Weights of a small masked image model.
Model: 5.41M parameters, encoder arch vit, encoder layers 12, encoder width 192, decoder width 192.
Data: trained on telescope images of galaxies (Galaxy Zoo DECaLS), 88335 training examples, 29.6 epochs.
Rows from block 1 of the decoder of a small masked image model, named by matrix and row number. Rows with one number belong to one neuron. Each number is 128 + 24 x the weight over its row's rms, rounded and kept within 0 to 255. All counts start at 0. Numbers have three digits each. After the name is the row's rms in percent of the matrix's.
After each neuron's rows are labels from the 100 images, of 14848, where the neuron reaches its highest value: "top examples" is what is common among them. Only what is clearly more common there than usual is listed. The data: telescope images of galaxies (Galaxy Zoo DECaLS).
# fc1: MLP up (decoder.1.mlp.fc1.weight, 384x192), inputs 64-127
# fc2: MLP down (decoder.1.mlp.fc2.weight, 192x384, transposed), outputs 64-127

fc1.8 059:147100134120115118121120103129113152165080116138114140144160136133124075138111107134142109124136111101131106122176113151111153108119134095130115120153128120121108128104130148167108121126132115
fc2.8 065:138154115135086125119150154119100116141082111107132155151143110093091124092091151134112121090168119104117101122114134135116141117117170084173093132097107148119144151099124128095176132156151152
top examples: edge-on disk: yes

fc1.1 094:064129147136148142127126108125141103114121151142140122123137097121120101178124128166107135121123110134157165150067124113160085146115171143115120147126132107088178139147173097100158176103153145
fc2.1 084:099107153113143137115155138155131134116151118106176137135107118105151153083148125104119115142112095121116131126139093159092132116173100140137173105123131114126124097168096105201074098142169113
top examples: shape: featured or disk; edge-on disk: no; spiral arms: yes

fc1.247 078:142119149115113123147143118104161173153116123144148142108152142111141109126112083136120145168083154110173108112116131123128124165141120103109161145130141128143117160103124139085136089089167132
fc2.247 071:118138093134091129141130123149102091152129112110097132155103127102131157127137159143143109132143119113168131146112109123113135057093128117170133115124116090151111128100147081180121130146136130
top examples: edge-on disk: no; spiral arms: yes

fc1.206 156:136108113097101120110106133132122114120114143155128130168139127135130154105125116110165130135149113124062084158135123108110135091105149111101140127112082117152146124128118120134124147135096082
fc2.206 160:115122141104150119103152124144113155160137124151147110136118135076106126147153107108111126138107123161112130123066090097113150162150175132077132097123118134141089106123125129098135154120178137
top examples: roundness: cigar-shaped; edge-on disk: yes

fc1.376 112:111130142120125135128139131079138076074145132165110090143123089086117150143156126139101103099101056122125144151107133151131089136081140141115119118148106129167178167146105117129108092093145114
fc2.376 085:114094151151161128092124086069119129149153118126121125113132097140137136124166152121118107194106112108126139143135084080116137157118129127083163127115125104153122126114140122169117143083128097
top examples: roundness: cigar-shaped; edge-on disk: yes

fc1.373 115:117131172107101148094118159136121136136168120154119145163116162102138144093166089102161167153143107129066111125119139131075140124126151123105125087088130092118111099123076109106115143153133088
fc2.373 114:130138121147130151133144149110078152142158162103145132106179115100114158091159109143152099124109097114145154155132114140110133155124135148104130142123110125159123114069113112150125132119190110
top examples: edge-on disk: no

fc1.136 091:132078141115114121138130104148182148105132130127168145069110135111146119130090116100148133119104185119109119164078117131166142121132125098123152092125173120121125140149107174120179133107149098
fc2.136 089:095128087148150120098110119126116140163136133127110114177101117162177141145117104133143131131120134175146135135085099105128126117102150139112151151121139126118155116165133089137139162139143133
top examples: edge-on disk: yes

fc1.197 080:118136115130152107139150116155135111106112137130139130103126123126121129146139123098144137092146102113136113172104144130130114116134129153121090142180173146109109127121111136131115121123096123
fc2.197 089:118164145115162138050161104111172102170144110110117082140141129132103082125168106119107111123110120110120092140108116103144143135128160123136135115094138092084142129137130124118127099118112121
top examples: roundness: cigar-shaped; edge-on disk: yes

fc1.237 113:134089154133129112130110116111135092146094143140108128154114143100117151102129102078153133125119094167088117092163148126115160150076191110130183117094190124154146108179111131105148139096159100
fc2.237 107:123175116097136159112133106125146139123153126108093096074165111121118131082142137118141105109103115136168139146123107113106161110128132114122113116133157118154105132115100144150150132146150120
top examples: edge-on disk: no; spiral arms: yes

fc1.316 111:132131121090168108110141122099138073164161134137144140120162069140123184130133117128091143148112104130132104159133114101130119085125090127112141126106148139152188123114115100125085151153128073
fc2.316 109:092147157120176152121135121152119145133138161169145124108101115105127152160123118110088134156112114128098126164093141143100129098131140071149087117126081130160098109122110147107154147123141165
top examples: roundness: cigar-shaped; edge-on disk: yes

fc1.168 074:117125117086152160079110158169162157129128141151102128133123117156128086124118088123130118094082169098119140131154125143132129129117119140088121098140066137125108133154128145132127135134098143
fc2.168 083:120079149133131145130144124169157097118128127127152129147141142127117117122117132089143123164166096128060100118109151169089101159160187118169117141106136118134145131123085136116155160139129137
top examples: edge-on disk: no; spiral arms: yes

fc1.34 131:109166104157115142067128138115089078146132136119121081128145110099118127141107115155101140144113115175163177130127096099158127083098138129137072179108130135125142106153169103117099123157119107
fc2.34 157:081107104106140152132170112145143195124148119127097124147115122123135161151123104143081160104083113120093154099127097161140159157155101141094174131139106142105148112156118127141108129093156126
top examples: shape: featured or disk; edge-on disk: yes; roundness: cigar-shaped

fc1.318 065:164128137145090142072086132136164111129183104116110157129115145116119105113138107119118139126104153128161145086139124113171101145105140139103082148151081125149103147118140094152113110104125156
fc2.318 063:066091158087117121139120098132108122120139119150151111128123168111119122159086149128177128131115169110144117130112131091115124156100160118171090115149087154142130120120119134120145160126126158
top examples: shape: featured or disk; edge-on disk: yes

fc1.213 096:145113084129099098121141098161138147091128120146153113143168141107112133094109133079181143132164157141067112098150143112135156116084115146094164121135167153133116125106134211111110149136142104
fc2.213 078:104126093125137110091104113143115151159075140132128108164151145117099113152082112168144125091122138082118111097092120141157092121129170116089092153149142110136146107159158086118159107141060141
top examples: roundness: cigar-shaped

fc1.331 088:157109098120119097117163143084143097148151095120107154126117121136134186122123151108105168130134110132115108139117146122102101131135097132122131152105115125121162101141114067140102134121126121
fc2.331 072:106146123106138139123097071131118136138118143124123127163118122104112110137131130168131116108122131115136163174092119081145105101112164126136087149107096097111136129141121102149081169135135143
top examples: edge-on disk: yes; roundness: cigar-shaped

fc1.221 073:140178136180161145148116135122113154102092147089131110134105133121106080116129120156119140101089078069140137131136123155136125104128123111102110110125160120136110131086137190149121086114146168
fc2.221 077:124093107126141132117157116106103172145129091133171109135121133107129132130068164135148150102150117146144126100131149137120119138114122130163105072098098152134159170087110081117162120145143125
top examples: shape: featured or disk; edge-on disk: no; spiral arms: yes