Weights of a small masked image model.
Training: soap at rate 0.0031, 10200 steps, batches of 256.
Rows from block 6 of the encoder of a small masked image model, named by matrix and row number. Rows with one number belong to one neuron. Each number is 50 + 10 x the weight over its row's rms, rounded and kept within 0 to 99. All counts start at 0.
After each neuron's rows are labels from the 100 images, of 14848, where the neuron reaches its highest value: "strongest on" is what is common among them. Only what is clearly more common there than usual is listed. The data: telescope images of galaxies (Galaxy Zoo DECaLS).
# fc1: MLP up (encoder.blocks.6.mlp.fc1.weight, 384x192), inputs 64-127
# fc2: MLP down (encoder.blocks.6.mlp.fc2.weight, 192x384, transposed), outputs 64-127

fc1.43:45 49 51 41 59 52 56 40 38 39 46 43 41 46 48 40 54 25 58 50 64 44 49 45 31 53 51 70 52 34 26 64 52 39 47 50 45 51 31 39 49 31 56 46 53 60 42 59 53 48 53 44 56 67 27 57 70 52 57 55 68 44 48 47
fc2.43:52 65 35 68 47 63 64 39 46 60 47 35 55 52 49 61 58 52 42 30 44 39 56 47 52 51 58 76 34 63 37 46 43 43 46 70 58 50 43 56 53 45 50 61 42 49 55 50 50 61 47 52 50 66 54 47 57 47 41 43 35 45 50 50
strongest on: edge-on disk: yes

fc1.369:50 33 69 50 47 57 75 36 40 62 53 70 45 47 54 41 59 46 49 39 51 55 56 44 49 44 44 23 54 46 50 58 60 50 70 51 34 58 56 51 43 53 35 52 46 64 30 34 43 49 40 76 66 33 53 36 44 54 48 44 70 35 61 58
fc2.369:39 42 36 42 42 53 53 52 42 39 60 44 52 42 34 44 44 55 62 48 48 61 57 46 51 48 41 42 56 57 52 49 47 49 47 44 62 56 57 50 39 47 48 47 57 44 54 53 55 40 56 48 64 55 50 59 46 56 40 35 56 47 52 53
strongest on: edge-on disk: yes; roundness: cigar-shaped

fc1.216:40 42 47 45 50 43 45 34 34 56 53 68 51 31 49 41 57 76 44 57 53 48 49 50 47 61 46 53 60 46 40 36 40 57 19 54 46 62 52 31 45 55 31 51 57 62 53 59 67 64 52 40 43 33 41 51 61 34 51 56 61 49 55 52
fc2.216:43 47 52 52 40 41 42 60 46 50 42 39 44 33 60 42 47 54 49 49 53 46 56 45 47 60 45 59 64 61 48 44 46 53 53 47 42 59 59 41 34 43 45 40 63 52 60 40 51 59 48 53 64 49 52 38 61 53 42 55 58 50 27 26
strongest on: bar: no

fc1.180:38 38 47 47 62 66 67 76 32 56 50 55 59 40 56 42 47 61 38 46 34 54 50 43 46 68 64 50 47 62 48 40 30 42 36 57 72 41 52 40 36 60 32 53 59 50 51 71 53 51 60 47 66 60 49 43 41 44 59 57 57 46 49 51
fc2.180:37 52 31 46 61 58 40 51 41 63 52 65 41 42 52 44 46 46 71 59 50 59 57 44 51 44 54 52 48 45 42 41 48 54 45 58 58 50 54 50 48 44 51 57 60 62 39 40 42 62 51 54 46 59 58 55 40 54 58 60 51 42 60 50
strongest on: edge-on disk: no; spiral winding: tight

fc1.105:58 46 57 40 60 37 44 42 65 47 57 60 46 57 58 46 45 47 34 38 67 56 59 46 40 42 49 48 51 52 21 45 67 60 59 42 47 68 34 42 43 66 46 61 56 37 57 37 31 45 45 48 55 38 46 55 43 42 44 49 59 37 60 53
fc2.105:58 45 56 51 48 47 42 51 50 47 45 47 52 58 50 52 53 47 40 52 52 48 45 49 52 55 62 49 50 48 49 49 53 46 55 45 40 45 50 46 52 45 48 44 42 55 41 57 55 45 49 56 57 46 49 48 50 53 48 49 55 52 54 46
strongest on: bar: no

fc1.319:32 49 52 68 58 44 50 62 51 55 48 61 54 54 47 51 46 63 21 44 28 40 51 42 41 50 41 39 39 59 46 49 45 59 45 43 43 54 62 49 66 57 41 51 60 43 64 40 36 50 47 82 49 51 73 52 34 49 43 55 62 46 48 51
fc2.319:52 39 56 51 44 49 50 45 41 41 58 56 45 46 42 53 48 41 43 49 58 54 48 47 62 54 51 49 52 46 37 48 57 48 60 44 53 50 50 56 46 51 56 54 34 55 42 43 50 41 50 54 47 51 46 52 52 51 43 39 57 55 44 47
strongest on: edge-on disk: no; spiral arms: yes

fc1.249:50 60 50 44 63 48 56 62 41 35 51 36 54 42 50 56 52 58 38 46 32 55 63 43 74 65 61 68 42 51 26 25 33 55 57 53 64 64 46 66 41 39 42 51 58 45 54 49 42 35 47 47 50 59 61 46 47 56 51 45 52 39 60 57
fc2.249:44 42 34 48 45 52 46 53 43 67 52 67 60 24 43 39 46 53 64 62 57 59 63 37 43 47 42 43 59 46 56 51 58 49 41 50 43 53 51 46 41 66 50 50 46 48 45 46 48 42 39 49 60 55 51 55 45 58 29 54 62 57 43 41
strongest on: shape: featured or disk; edge-on disk: no; bar: no

fc1.184:47 64 54 34 34 50 45 39 55 50 52 50 67 48 60 43 48 47 39 57 37 40 60 57 41 48 61 48 57 27 33 60 40 45 39 51 56 51 49 56 50 32 45 66 40 48 38 63 57 37 48 48 44 47 56 45 69 56 59 62 38 39 67 50
fc2.184:55 50 45 61 56 41 50 58 45 49 48 56 49 52 48 46 51 64 48 50 44 52 49 48 46 57 48 48 45 56 53 42 63 55 46 50 49 50 59 36 55 55 48 47 48 50 41 47 45 50 51 55 49 56 44 53 53 45 50 47 47 57 58 53
strongest on: shape: featured or disk; edge-on disk: no; bar: no

fc1.199:51 35 36 58 48 60 45 36 59 54 54 49 73 73 27 25 56 64 55 46 43 47 59 47 26 58 50 49 28 60 64 47 56 48 61 51 54 38 49 56 44 49 49 53 60 39 45 35 33 64 70 56 59 52 39 54 65 62 55 48 63 55 47 41
fc2.199:51 51 74 66 20 45 47 58 43 43 56 35 50 48 67 59 53 34 60 42 71 38 49 53 46 54 38 51 77 39 39 53 64 57 39 67 32 32 60 59 56 39 48 49 43 32 42 47 52 49 41 52 59 54 44 54 65 42 49 57 45 45 54 25
strongest on: roundness: round

fc1.51:44 53 65 48 61 57 46 43 41 52 56 53 46 47 60 53 52 50 45 50 61 41 42 44 50 40 53 42 52 24 44 56 35 45 45 59 54 55 44 49 56 54 41 38 42 51 25 79 48 38 47 46 56 45 42 60 67 44 45 57 54 58 71 39
fc2.51:60 47 48 68 59 48 59 56 51 50 58 48 57 47 41 48 52 50 52 38 29 44 48 42 56 50 60 54 51 68 56 41 54 48 66 56 51 49 53 44 50 52 39 49 43 54 52 43 42 51 53 45 49 53 56 50 49 49 40 47 55 44 53 58
strongest on: roundness: cigar-shaped; edge-on disk: yes

fc1.59:36 30 54 73 56 61 59 36 47 55 30 61 58 43 45 41 59 57 68 59 41 39 64 37 62 52 49 55 60 54 62 22 49 63 56 35 62 59 53 56 49 52 36 63 32 56 58 35 35 66 60 44 55 50 64 51 47 48 51 51 35 67 36 63
fc2.59:41 45 61 53 50 46 46 38 53 52 48 54 48 45 48 50 62 59 60 44 49 45 47 31 49 42 52 55 54 51 53 44 56 49 56 39 50 45 50 47 51 59 49 40 50 52 36 48 53 46 51 43 61 49 65 52 54 55 44 42 54 48 40 51
strongest on: shape: featured or disk

fc1.376:55 47 38 59 57 55 50 56 43 51 51 55 41 49 60 47 41 35 52 55 56 46 64 49 60 62 63 46 43 50 32 50 68 49 55 61 49 45 53 58 48 60 50 62 55 26 68 35 46 71 52 53 61 48 49 58 42 35 54 35 35 50 51 42
fc2.376:60 37 65 53 37 47 43 31 48 57 53 65 63 58 44 47 40 61 28 53 60 49 59 53 35 45 48 48 57 46 58 65 36 59 47 64 34 41 28 45 57 58 42 55 52 45 29 48 59 55 58 64 55 43 52 39 67 39 62 65 56 53 67 15
strongest on: edge-on disk: no; bar: no

fc1.149:34 65 50 47 46 51 50 32 50 44 51 58 48 40 56 46 58 57 31 48 54 34 54 48 44 38 45 54 45 44 59 53 31 40 40 58 59 53 37 58 49 54 50 56 51 44 38 75 64 47 40 34 57 44 55 56 68 52 42 56 55 52 62 39
fc2.149:48 47 61 52 53 50 46 35 47 53 44 57 53 47 47 47 52 63 50 40 45 53 48 44 57 55 46 43 50 56 49 44 50 39 48 47 48 54 61 49 49 56 53 56 53 54 47 49 47 50 52 41 48 61 45 52 58 52 45 55 51 38 38 54
strongest on: spiral arms: yes

fc1.2:54 43 55 35 33 55 48 30 63 48 45 55 63 50 55 38 48 58 62 37 60 54 47 62 51 52 50 46 44 43 45 74 52 51 58 47 46 56 43 45 39 59 41 53 33 48 44 76 47 41 46 40 47 58 63 67 59 63 47 57 56 41 56 36
fc2.2:59 43 54 66 45 67 49 34 44 60 30 42 64 49 58 60 40 39 51 37 52 53 44 38 41 51 39 44 57 40 48 37 38 47 51 43 57 37 53 52 54 41 42 48 39 35 56 43 48 43 46 53 55 58 73 43 65 43 52 52 57 49 37 47
strongest on: shape: star or artifact; edge-on disk: yes

fc1.368:38 39 59 38 51 58 79 51 48 54 66 55 61 49 44 63 52 47 52 47 61 45 71 69 52 72 35 54 52 50 48 45 48 42 55 57 50 49 51 58 35 41 55 50 42 48 54 42 37 50 42 59 54 49 43 49 69 55 33 61 59 43 39 32
fc2.368:62 52 47 56 62 53 41 33 48 50 46 54 48 46 53 44 34 57 55 33 60 53 33 34 52 52 46 60 61 53 52 52 63 61 56 50 46 45 40 59 43 38 46 59 44 47 50 57 33 63 52 50 43 60 52 40 46 69 46 50 58 56 31 52
strongest on: spiral arms: yes

fc1.31:33 52 53 45 55 43 50 69 50 60 60 42 58 39 44 53 48 59 56 51 22 40 51 54 55 53 55 63 39 47 36 31 44 57 46 37 61 58 49 60 51 39 42 57 57 40 56 34 38 53 45 38 53 67 58 36 49 53 59 54 37 54 42 64
fc2.31:48 43 43 56 64 33 46 48 47 58 46 78 46 29 34 50 50 60 55 62 49 48 51 39 62 60 41 46 57 47 63 36 55 64 52 31 42 63 64 50 46 63 71 41 63 60 47 40 42 44 41 62 44 52 48 53 45 65 42 38 53 49 41 52
strongest on: shape: featured or disk; edge-on disk: no; spiral winding: tight

fc1.218:49 57 42 59 66 60 49 59 61 70 44 55 57 56 54 35 52 53 58 43 39 43 59 56 51 64 39 40 38 68 49 42 60 56 40 41 54 45 58 55 54 69 44 51 51 51 36 56 20 41 55 56 48 32 54 42 58 43 58 55 52 60 48 51
fc2.218:63 50 61 60 41 72 47 36 52 56 49 57 49 53 71 42 47 52 43 47 45 39 29 34 49 42 32 45 56 50 58 35 39 54 65 56 46 43 37 47 50 42 50 57 46 64 38 52 50 49 26 56 57 49 49 67 65 58 45 58 64 53 49 49
strongest on: shape: featured or disk; edge-on disk: yes

fc1.36:52 75 56 40 65 33 62 61 51 37 46 65 51 61 51 54 43 52 42 65 57 53 50 53 48 37 47 38 56 80 47 35 52 60 59 51 48 50 38 46 60 58 47 48 63 42 44 49 43 59 39 44 50 47 38 52 37 59 37 46 64 55 40 63
fc2.36:50 56 59 44 30 53 29 40 43 56 44 46 60 61 58 58 67 37 39 47 59 35 54 63 57 57 64 50 46 23 53 61 51 43 52 58 53 54 53 46 45 45 42 53 33 57 46 39 69 47 39 50 47 49 54 50 42 55 38 50 48 40 52 38
strongest on: edge-on disk: no; bar: no

fc1.6:56 58 36 38 50 48 34 36 43 55 54 43 41 38 46 53 52 59 74 55 49 40 58 46 44 51 55 44 62 62 34 62 54 64 51 42 43 60 61 63 54 36 50 64 57 30 51 38 56 45 43 55 63 46 49 61 54 62 49 45 58 41 53 57
fc2.6:64 59 50 54 49 44 47 29 57 39 57 32 46 41 68 39 44 66 29 39 56 51 40 49 54 67 29 48 55 54 41 51 48 60 57 64 54 30 45 41 41 31 48 30 39 36 68 55 60 49 35 46 47 55 43 49 45 42 46 49 64 52 50 24
strongest on: edge-on disk: yes

fc1.135:53 59 35 51 51 46 42 59 45 51 57 53 40 65 58 37 44 53 23 46 60 54 45 50 49 45 52 48 49 49 32 61 70 58 58 54 27 64 44 47 53 67 56 60 57 36 43 38 51 49 56 62 48 53 51 44 52 50 55 40 63 39 53 56
fc2.135:57 49 56 52 47 54 46 47 48 42 51 48 51 43 48 54 47 51 42 52 51 49 49 46 47 52 48 51 46 54 45 50 56 46 44 49 45 42 43 52 56 45 48 48 43 50 49 48 54 49 55 51 47 49 50 49 51 53 54 45 48 53 54 47
strongest on: bar: no

fc1.167:42 47 55 45 62 56 51 61 38 48 65 55 45 44 47 44 54 67 50 64 26 56 48 45 65 53 55 47 37 39 43 26 40 56 38 45 67 59 51 54 46 54 37 56 56 43 51 52 50 52 45 38 56 65 52 52 54 52 49 47 40 47 27 56
fc2.167:44 47 37 50 56 42 50 52 40 60 48 54 52 40 52 53 51 54 58 49 51 56 64 40 49 55 39 45 65 46 48 47 57 55 43 38 38 44 65 41 34 49 47 50 57 40 43 46 47 39 42 50 51 62 46 52 44 54 29 50 49 49 42 45
strongest on: edge-on disk: no

fc1.110:54 56 55 46 51 35 39 37 57 32 57 60 60 54 41 44 56 47 67 27 59 55 55 51 42 43 44 50 54 57 56 56 63 44 61 36 53 44 48 50 50 44 58 44 51 46 61 51 67 48 59 49 60 56 53 60 56 70 61 63 56 43 51 46
fc2.110:65 48 66 60 51 57 34 42 51 48 55 44 52 49 57 58 39 33 45 42 66 56 70 58 55 49 40 44 57 42 48 42 38 42 48 54 33 38 42 51 61 55 37 52 56 48 51 45 57 56 39 72 55 56 43 33 58 50 51 46 40 43 47 46
strongest on: roundness: cigar-shaped; edge-on disk: yes

fc1.101:47 63 45 58 57 42 47 54 46 62 55 54 50 60 41 30 40 71 37 38 44 49 51 38 48 38 50 44 38 70 40 62 62 50 49 47 45 39 59 41 61 59 52 46 64 40 60 50 35 36 60 61 41 30 63 57 43 47 54 46 41 62 61 42
fc2.101:51 45 63 40 26 37 39 32 45 52 56 52 55 37 53 48 36 35 43 58 43 35 44 45 57 50 46 48 44 64 44 50 41 48 42 66 55 44 47 59 48 40 53 52 51 54 43 48 72 52 40 58 23 45 42 54 60 43 64 46 43 50 50 29
strongest on: edge-on disk: no

fc1.333:45 34 54 55 50 55 44 46 56 52 43 55 53 61 30 42 49 39 68 42 47 44 53 36 62 45 31 43 43 59 34 70 39 56 38 51 66 52 47 53 58 53 40 57 30 64 47 58 31 52 38 58 50 53 53 55 43 58 51 55 76 34 35 37
fc2.333:52 61 44 53 60 50 64 53 53 45 54 56 39 51 54 45 56 43 50 43 42 56 46 48 48 41 42 49 40 53 48 40 54 54 44 49 58 48 56 44 40 56 45 50 62 43 46 61 46 47 54 39 57 61 48 53 45 52 44 49 58 43 54 54
strongest on: shape: featured or disk; edge-on disk: no; spiral arms: yes

fc1.378:25 30 29 36 46 57 50 57 70 57 23 52 53 79 45 52 42 53 73 61 53 48 54 58 57 49 48 29 47 52 29 65 59 52 36 33 47 49 49 62 62 49 50 53 55 73 69 40 65 46 51 46 43 49 54 46 36 41 64 45 60 41 33 50
fc2.378:39 50 47 38 49 55 49 37 52 50 52 60 62 35 44 42 53 57 48 60 54 52 51 46 37 40 44 51 64 54 53 56 62 62 39 36 54 55 61 37 41 55 46 43 61 51 42 64 50 50 60 51 45 47 51 53 45 49 61 55 45 44 60 48
strongest on: roundness: cigar-shaped; edge-on disk: yes

fc1.272:64 44 50 51 53 62 47 46 48 51 50 62 42 40 41 26 49 41 72 59 67 51 47 47 50 52 47 50 55 56 39 64 70 47 60 32 43 57 48 53 47 42 71 55 42 72 39 46 40 47 62 31 56 59 61 72 64 48 40 44 47 54 53 42
fc2.272:47 43 71 71 51 58 63 49 66 51 48 49 70 51 61 37 36 52 49 32 60 41 58 27 52 44 36 42 49 60 42 57 41 40 50 55 59 29 54 52 63 50 42 55 76 49 45 44 54 47 55 56 38 59 58 37 74 60 44 52 59 47 51 59
strongest on: roundness: cigar-shaped; edge-on disk: yes

fc1.245:76 39 51 34 67 64 40 62 41 44 51 42 47 50 58 46 48 54 62 36 40 61 57 47 55 46 49 35 66 32 40 45 37 45 51 62 51 46 55 42 57 35 48 55 43 50 61 48 37 65 62 37 49 55 45 43 67 62 38 48 59 40 48 64
fc2.245:52 61 51 58 49 51 72 60 49 55 52 42 63 39 45 64 67 33 43 44 45 42 56 51 52 47 46 59 48 79 51 51 36 47 63 53 50 37 48 59 54 50 39 47 51 39 52 54 47 50 50 46 53 42 55 48 56 31 43 46 39 50 57 53
strongest on: roundness: cigar-shaped

fc1.72:57 52 29 43 63 45 40 63 51 66 47 54 41 53 30 47 52 57 62 52 44 54 46 38 42 57 54 42 49 57 56 45 57 45 38 34 49 39 43 35 53 47 64 55 45 59 60 57 51 34 65 36 51 50 53 67 32 36 41 31 62 66 40 63
fc2.72:56 47 49 56 57 50 52 56 55 62 56 57 39 43 50 48 53 55 57 39 55 52 53 60 49 52 48 46 50 63 58 48 56 48 49 51 47 59 54 46 48 58 48 54 54 47 51 48 47 53 54 51 56 51 47 51 36 50 52 58 53 44 48 58
strongest on: roundness: cigar-shaped

fc1.144:46 40 47 39 50 53 62 28 60 29 40 48 54 38 56 61 69 52 52 41 57 55 51 41 59 40 51 63 56 39 47 55 74 61 30 46 54 57 41 49 53 38 56 56 38 46 61 41 57 36 44 36 42 27 41 54 60 70 56 59 69 48 56 39
fc2.144:58 36 78 68 47 56 39 48 45 60 66 31 63 51 59 51 55 59 62 48 42 30 60 46 55 64 63 58 40 52 60 57 58 49 61 48 44 36 34 46 59 58 41 70 47 30 53 42 46 63 54 62 59 51 44 53 61 35 43 62 43 60 49 46
strongest on: edge-on disk: yes; roundness: cigar-shaped

fc1.276:42 64 53 47 56 37 55 66 49 61 60 45 56 51 59 51 53 65 47 52 38 54 63 55 72 50 62 52 38 41 35 50 51 50 39 64 63 61 34 56 44 58 45 53 53 37 58 53 54 46 40 44 34 52 52 36 62 55 51 55 45 59 63 58
fc2.276:43 39 43 51 62 58 56 68 41 72 52 74 45 27 45 50 56 55 64 54 52 51 59 39 40 58 49 45 46 66 51 36 51 62 36 43 49 63 56 46 55 57 60 54 50 44 40 42 38 45 49 56 63 58 48 61 46 64 26 52 62 37 42 51
strongest on: shape: featured or disk; edge-on disk: no; spiral arms: yes

fc1.154:51 54 39 49 47 44 62 33 41 57 46 57 30 57 39 54 43 54 55 39 57 37 54 50 48 55 56 43 52 53 54 39 54 58 67 42 47 47 60 52 40 51 45 76 50 49 63 31 44 63 48 60 54 70 38 52 49 64 58 50 62 51 52 48
fc2.154:57 35 42 56 54 46 32 37 66 44 62 51 61 46 58 51 47 25 29 50 56 54 50 50 50 52 53 56 59 37 48 65 52 53 54 47 31 47 68 57 39 50 45 36 54 52 52 28 59 48 36 52 41 48 52 57 42 53 63 60 51 51 47 36
strongest on: edge-on disk: yes

fc1.85:54 45 45 55 56 33 37 65 54 62 51 47 40 52 38 37 50 51 39 43 42 53 39 50 51 54 45 43 59 66 45 51 60 54 60 52 40 61 59 36 44 63 44 41 69 36 33 26 35 63 63 54 52 33 44 40 42 57 55 50 62 64 45 55
fc2.85:48 49 58 43 55 48 35 39 42 34 45 48 45 52 47 27 55 49 30 55 48 37 63 52 51 68 41 40 77 47 45 54 58 46 49 35 48 49 44 61 57 41 58 55 52 46 46 52 52 48 43 49 50 48 62 35 58 63 48 54 56 53 39 46
strongest on: shape: featured or disk; bar: no

fc1.322:51 53 52 39 41 59 39 25 45 54 48 55 48 48 53 57 62 64 35 64 63 42 48 52 47 38 54 46 62 25 51 51 31 51 32 43 45 41 41 50 49 52 54 48 41 63 51 65 65 50 47 35 54 46 53 50 64 40 52 67 44 54 48 55
fc2.322:51 41 49 72 58 44 53 65 47 47 47 56 43 50 54 44 43 74 48 46 50 47 55 38 56 49 49 38 53 56 47 39 51 44 55 53 46 48 55 45 55 64 48 44 42 48 49 42 41 53 61 54 48 63 46 50 50 50 49 46 56 53 47 62
strongest on: roundness: cigar-shaped

fc1.91:41 46 39 45 60 47 20 48 68 52 56 66 50 44 48 49 45 52 28 42 56 38 42 58 59 60 50 43 46 49 27 68 46 48 59 39 40 50 49 45 53 66 52 62 61 56 35 42 43 42 54 55 52 48 47 52 58 56 36 49 62 55 54 55
fc2.91:51 48 44 45 47 52 49 44 53 39 48 54 58 55 45 40 58 57 27 50 43 47 52 48 49 53 55 49 48 60 46 50 44 46 48 49 42 31 53 47 55 60 56 57 39 46 48 41 46 55 53 50 53 53 45 53 55 47 47 49 50 50 56 44
strongest on: roundness: cigar-shaped; edge-on disk: yes

fc1.133:44 42 38 32 61 44 37 56 75 63 41 60 45 66 38 34 36 42 40 54 42 31 45 53 56 46 46 54 50 45 28 42 50 43 51 42 46 53 44 51 51 59 37 66 45 62 47 44 24 46 55 40 45 42 50 36 50 52 44 41 52 49 49 48
fc2.133:52 39 50 53 45 67 36 45 44 52 40 39 53 59 47 42 41 54 27 63 43 40 62 44 61 45 57 56 47 80 47 48 56 59 43 45 50 32 49 54 64 59 54 46 40 44 43 57 49 55 45 64 46 44 38 49 58 56 38 41 46 50 45 49
strongest on: spiral arms: yes

fc1.251:64 45 63 31 62 49 38 62 52 49 59 68 50 43 44 38 56 60 39 48 59 66 50 49 49 47 36 55 59 44 35 54 47 66 55 38 39 59 27 52 62 62 43 46 60 44 53 57 40 41 26 67 49 54 50 66 32 59 41 47 61 45 42 44
fc2.251:48 44 55 44 45 49 48 47 46 44 49 45 45 57 50 57 54 51 34 40 50 45 50 57 45 59 61 50 45 44 51 55 43 49 50 52 54 49 43 47 56 44 46 51 44 50 48 49 53 47 50 46 56 44 51 43 46 47 53 48 46 48 53 46
strongest on: edge-on disk: yes

fc1.28:57 61 54 45 60 32 52 42 33 51 60 41 36 40 63 56 41 46 35 53 68 58 58 43 42 44 48 47 63 44 55 75 49 50 49 47 34 48 44 56 39 59 59 35 58 36 41 53 47 49 51 46 47 37 50 71 58 43 43 65 65 63 66 56
fc2.28:58 49 58 53 53 64 56 53 59 47 58 49 49 56 52 58 59 46 47 52 50 45 44 54 63 57 68 53 52 50 64 49 48 27 53 48 48 43 42 43 54 50 53 56 44 43 43 47 50 57 51 41 52 38 45 43 64 62 47 44 45 50 53 57
strongest on: spiral arms: yes

fc1.351:60 41 25 36 57 43 36 32 51 61 49 54 49 44 40 35 57 59 41 54 55 52 49 54 49 52 54 59 40 42 25 59 58 62 36 26 51 50 44 56 38 73 56 50 43 52 46 31 46 49 68 48 48 35 50 59 64 50 50 57 61 44 56 67
fc2.351:56 34 51 59 39 53 50 46 50 48 52 59 55 45 52 52 44 77 43 50 55 47 58 52 57 41 52 50 53 59 51 37 41 50 47 48 50 43 52 45 49 56 48 44 52 50 47 61 38 61 47 40 51 52 51 47 70 59 57 56 52 56 50 45
strongest on: edge-on disk: yes

fc1.208:48 66 36 49 54 52 31 62 73 53 48 57 73 19 63 35 55 53 39 45 56 60 58 39 44 52 44 58 45 46 46 44 65 50 40 47 55 79 56 61 45 55 43 43 38 19 49 50 45 64 44 56 53 35 46 53 56 28 67 52 60 50 47 34
fc2.208:55 48 45 55 29 51 39 39 38 54 53 44 52 50 56 60 49 45 35 42 49 24 36 39 45 64 53 53 50 55 53 35 51 42 63 53 54 48 49 44 51 67 46 52 46 36 35 45 59 50 59 40 42 52 45 46 57 58 29 44 44 39 56 50
strongest on: edge-on disk: yes

fc1.254:57 58 33 46 54 52 31 50 53 50 45 43 49 58 53 42 39 49 39 48 57 66 50 40 51 46 62 46 53 34 38 63 80 63 65 44 40 60 57 60 44 62 50 65 50 35 47 30 54 37 48 41 48 49 35 52 61 48 52 57 63 45 41 71
fc2.254:56 56 55 58 45 50 46 48 49 52 49 47 58 59 57 55 55 52 42 51 47 46 52 55 55 52 54 42 50 59 54 55 53 47 57 53 50 49 44 47 50 49 48 45 46 50 44 44 55 52 50 44 59 50 48 49 62 50 51 46 53 59 39 45
strongest on: shape: featured or disk; edge-on disk: no; spiral arms: yes

fc1.360:48 58 51 38 69 49 46 47 52 57 55 50 58 50 70 65 38 49 42 45 48 32 46 58 53 46 57 46 50 43 29 69 56 45 59 44 47 55 42 72 49 48 51 57 58 47 64 53 50 35 35 43 51 57 54 29 46 47 73 53 44 36 69 45
fc2.360:52 51 47 47 53 48 54 39 46 42 52 47 53 46 53 53 50 59 38 53 47 51 46 55 44 54 48 45 55 48 45 48 64 48 55 56 53 57 50 38 43 54 59 43 48 54 49 53 48 47 51 49 54 50 49 58 61 50 53 50 51 58 46 46
strongest on: edge-on disk: no; spiral arms: yes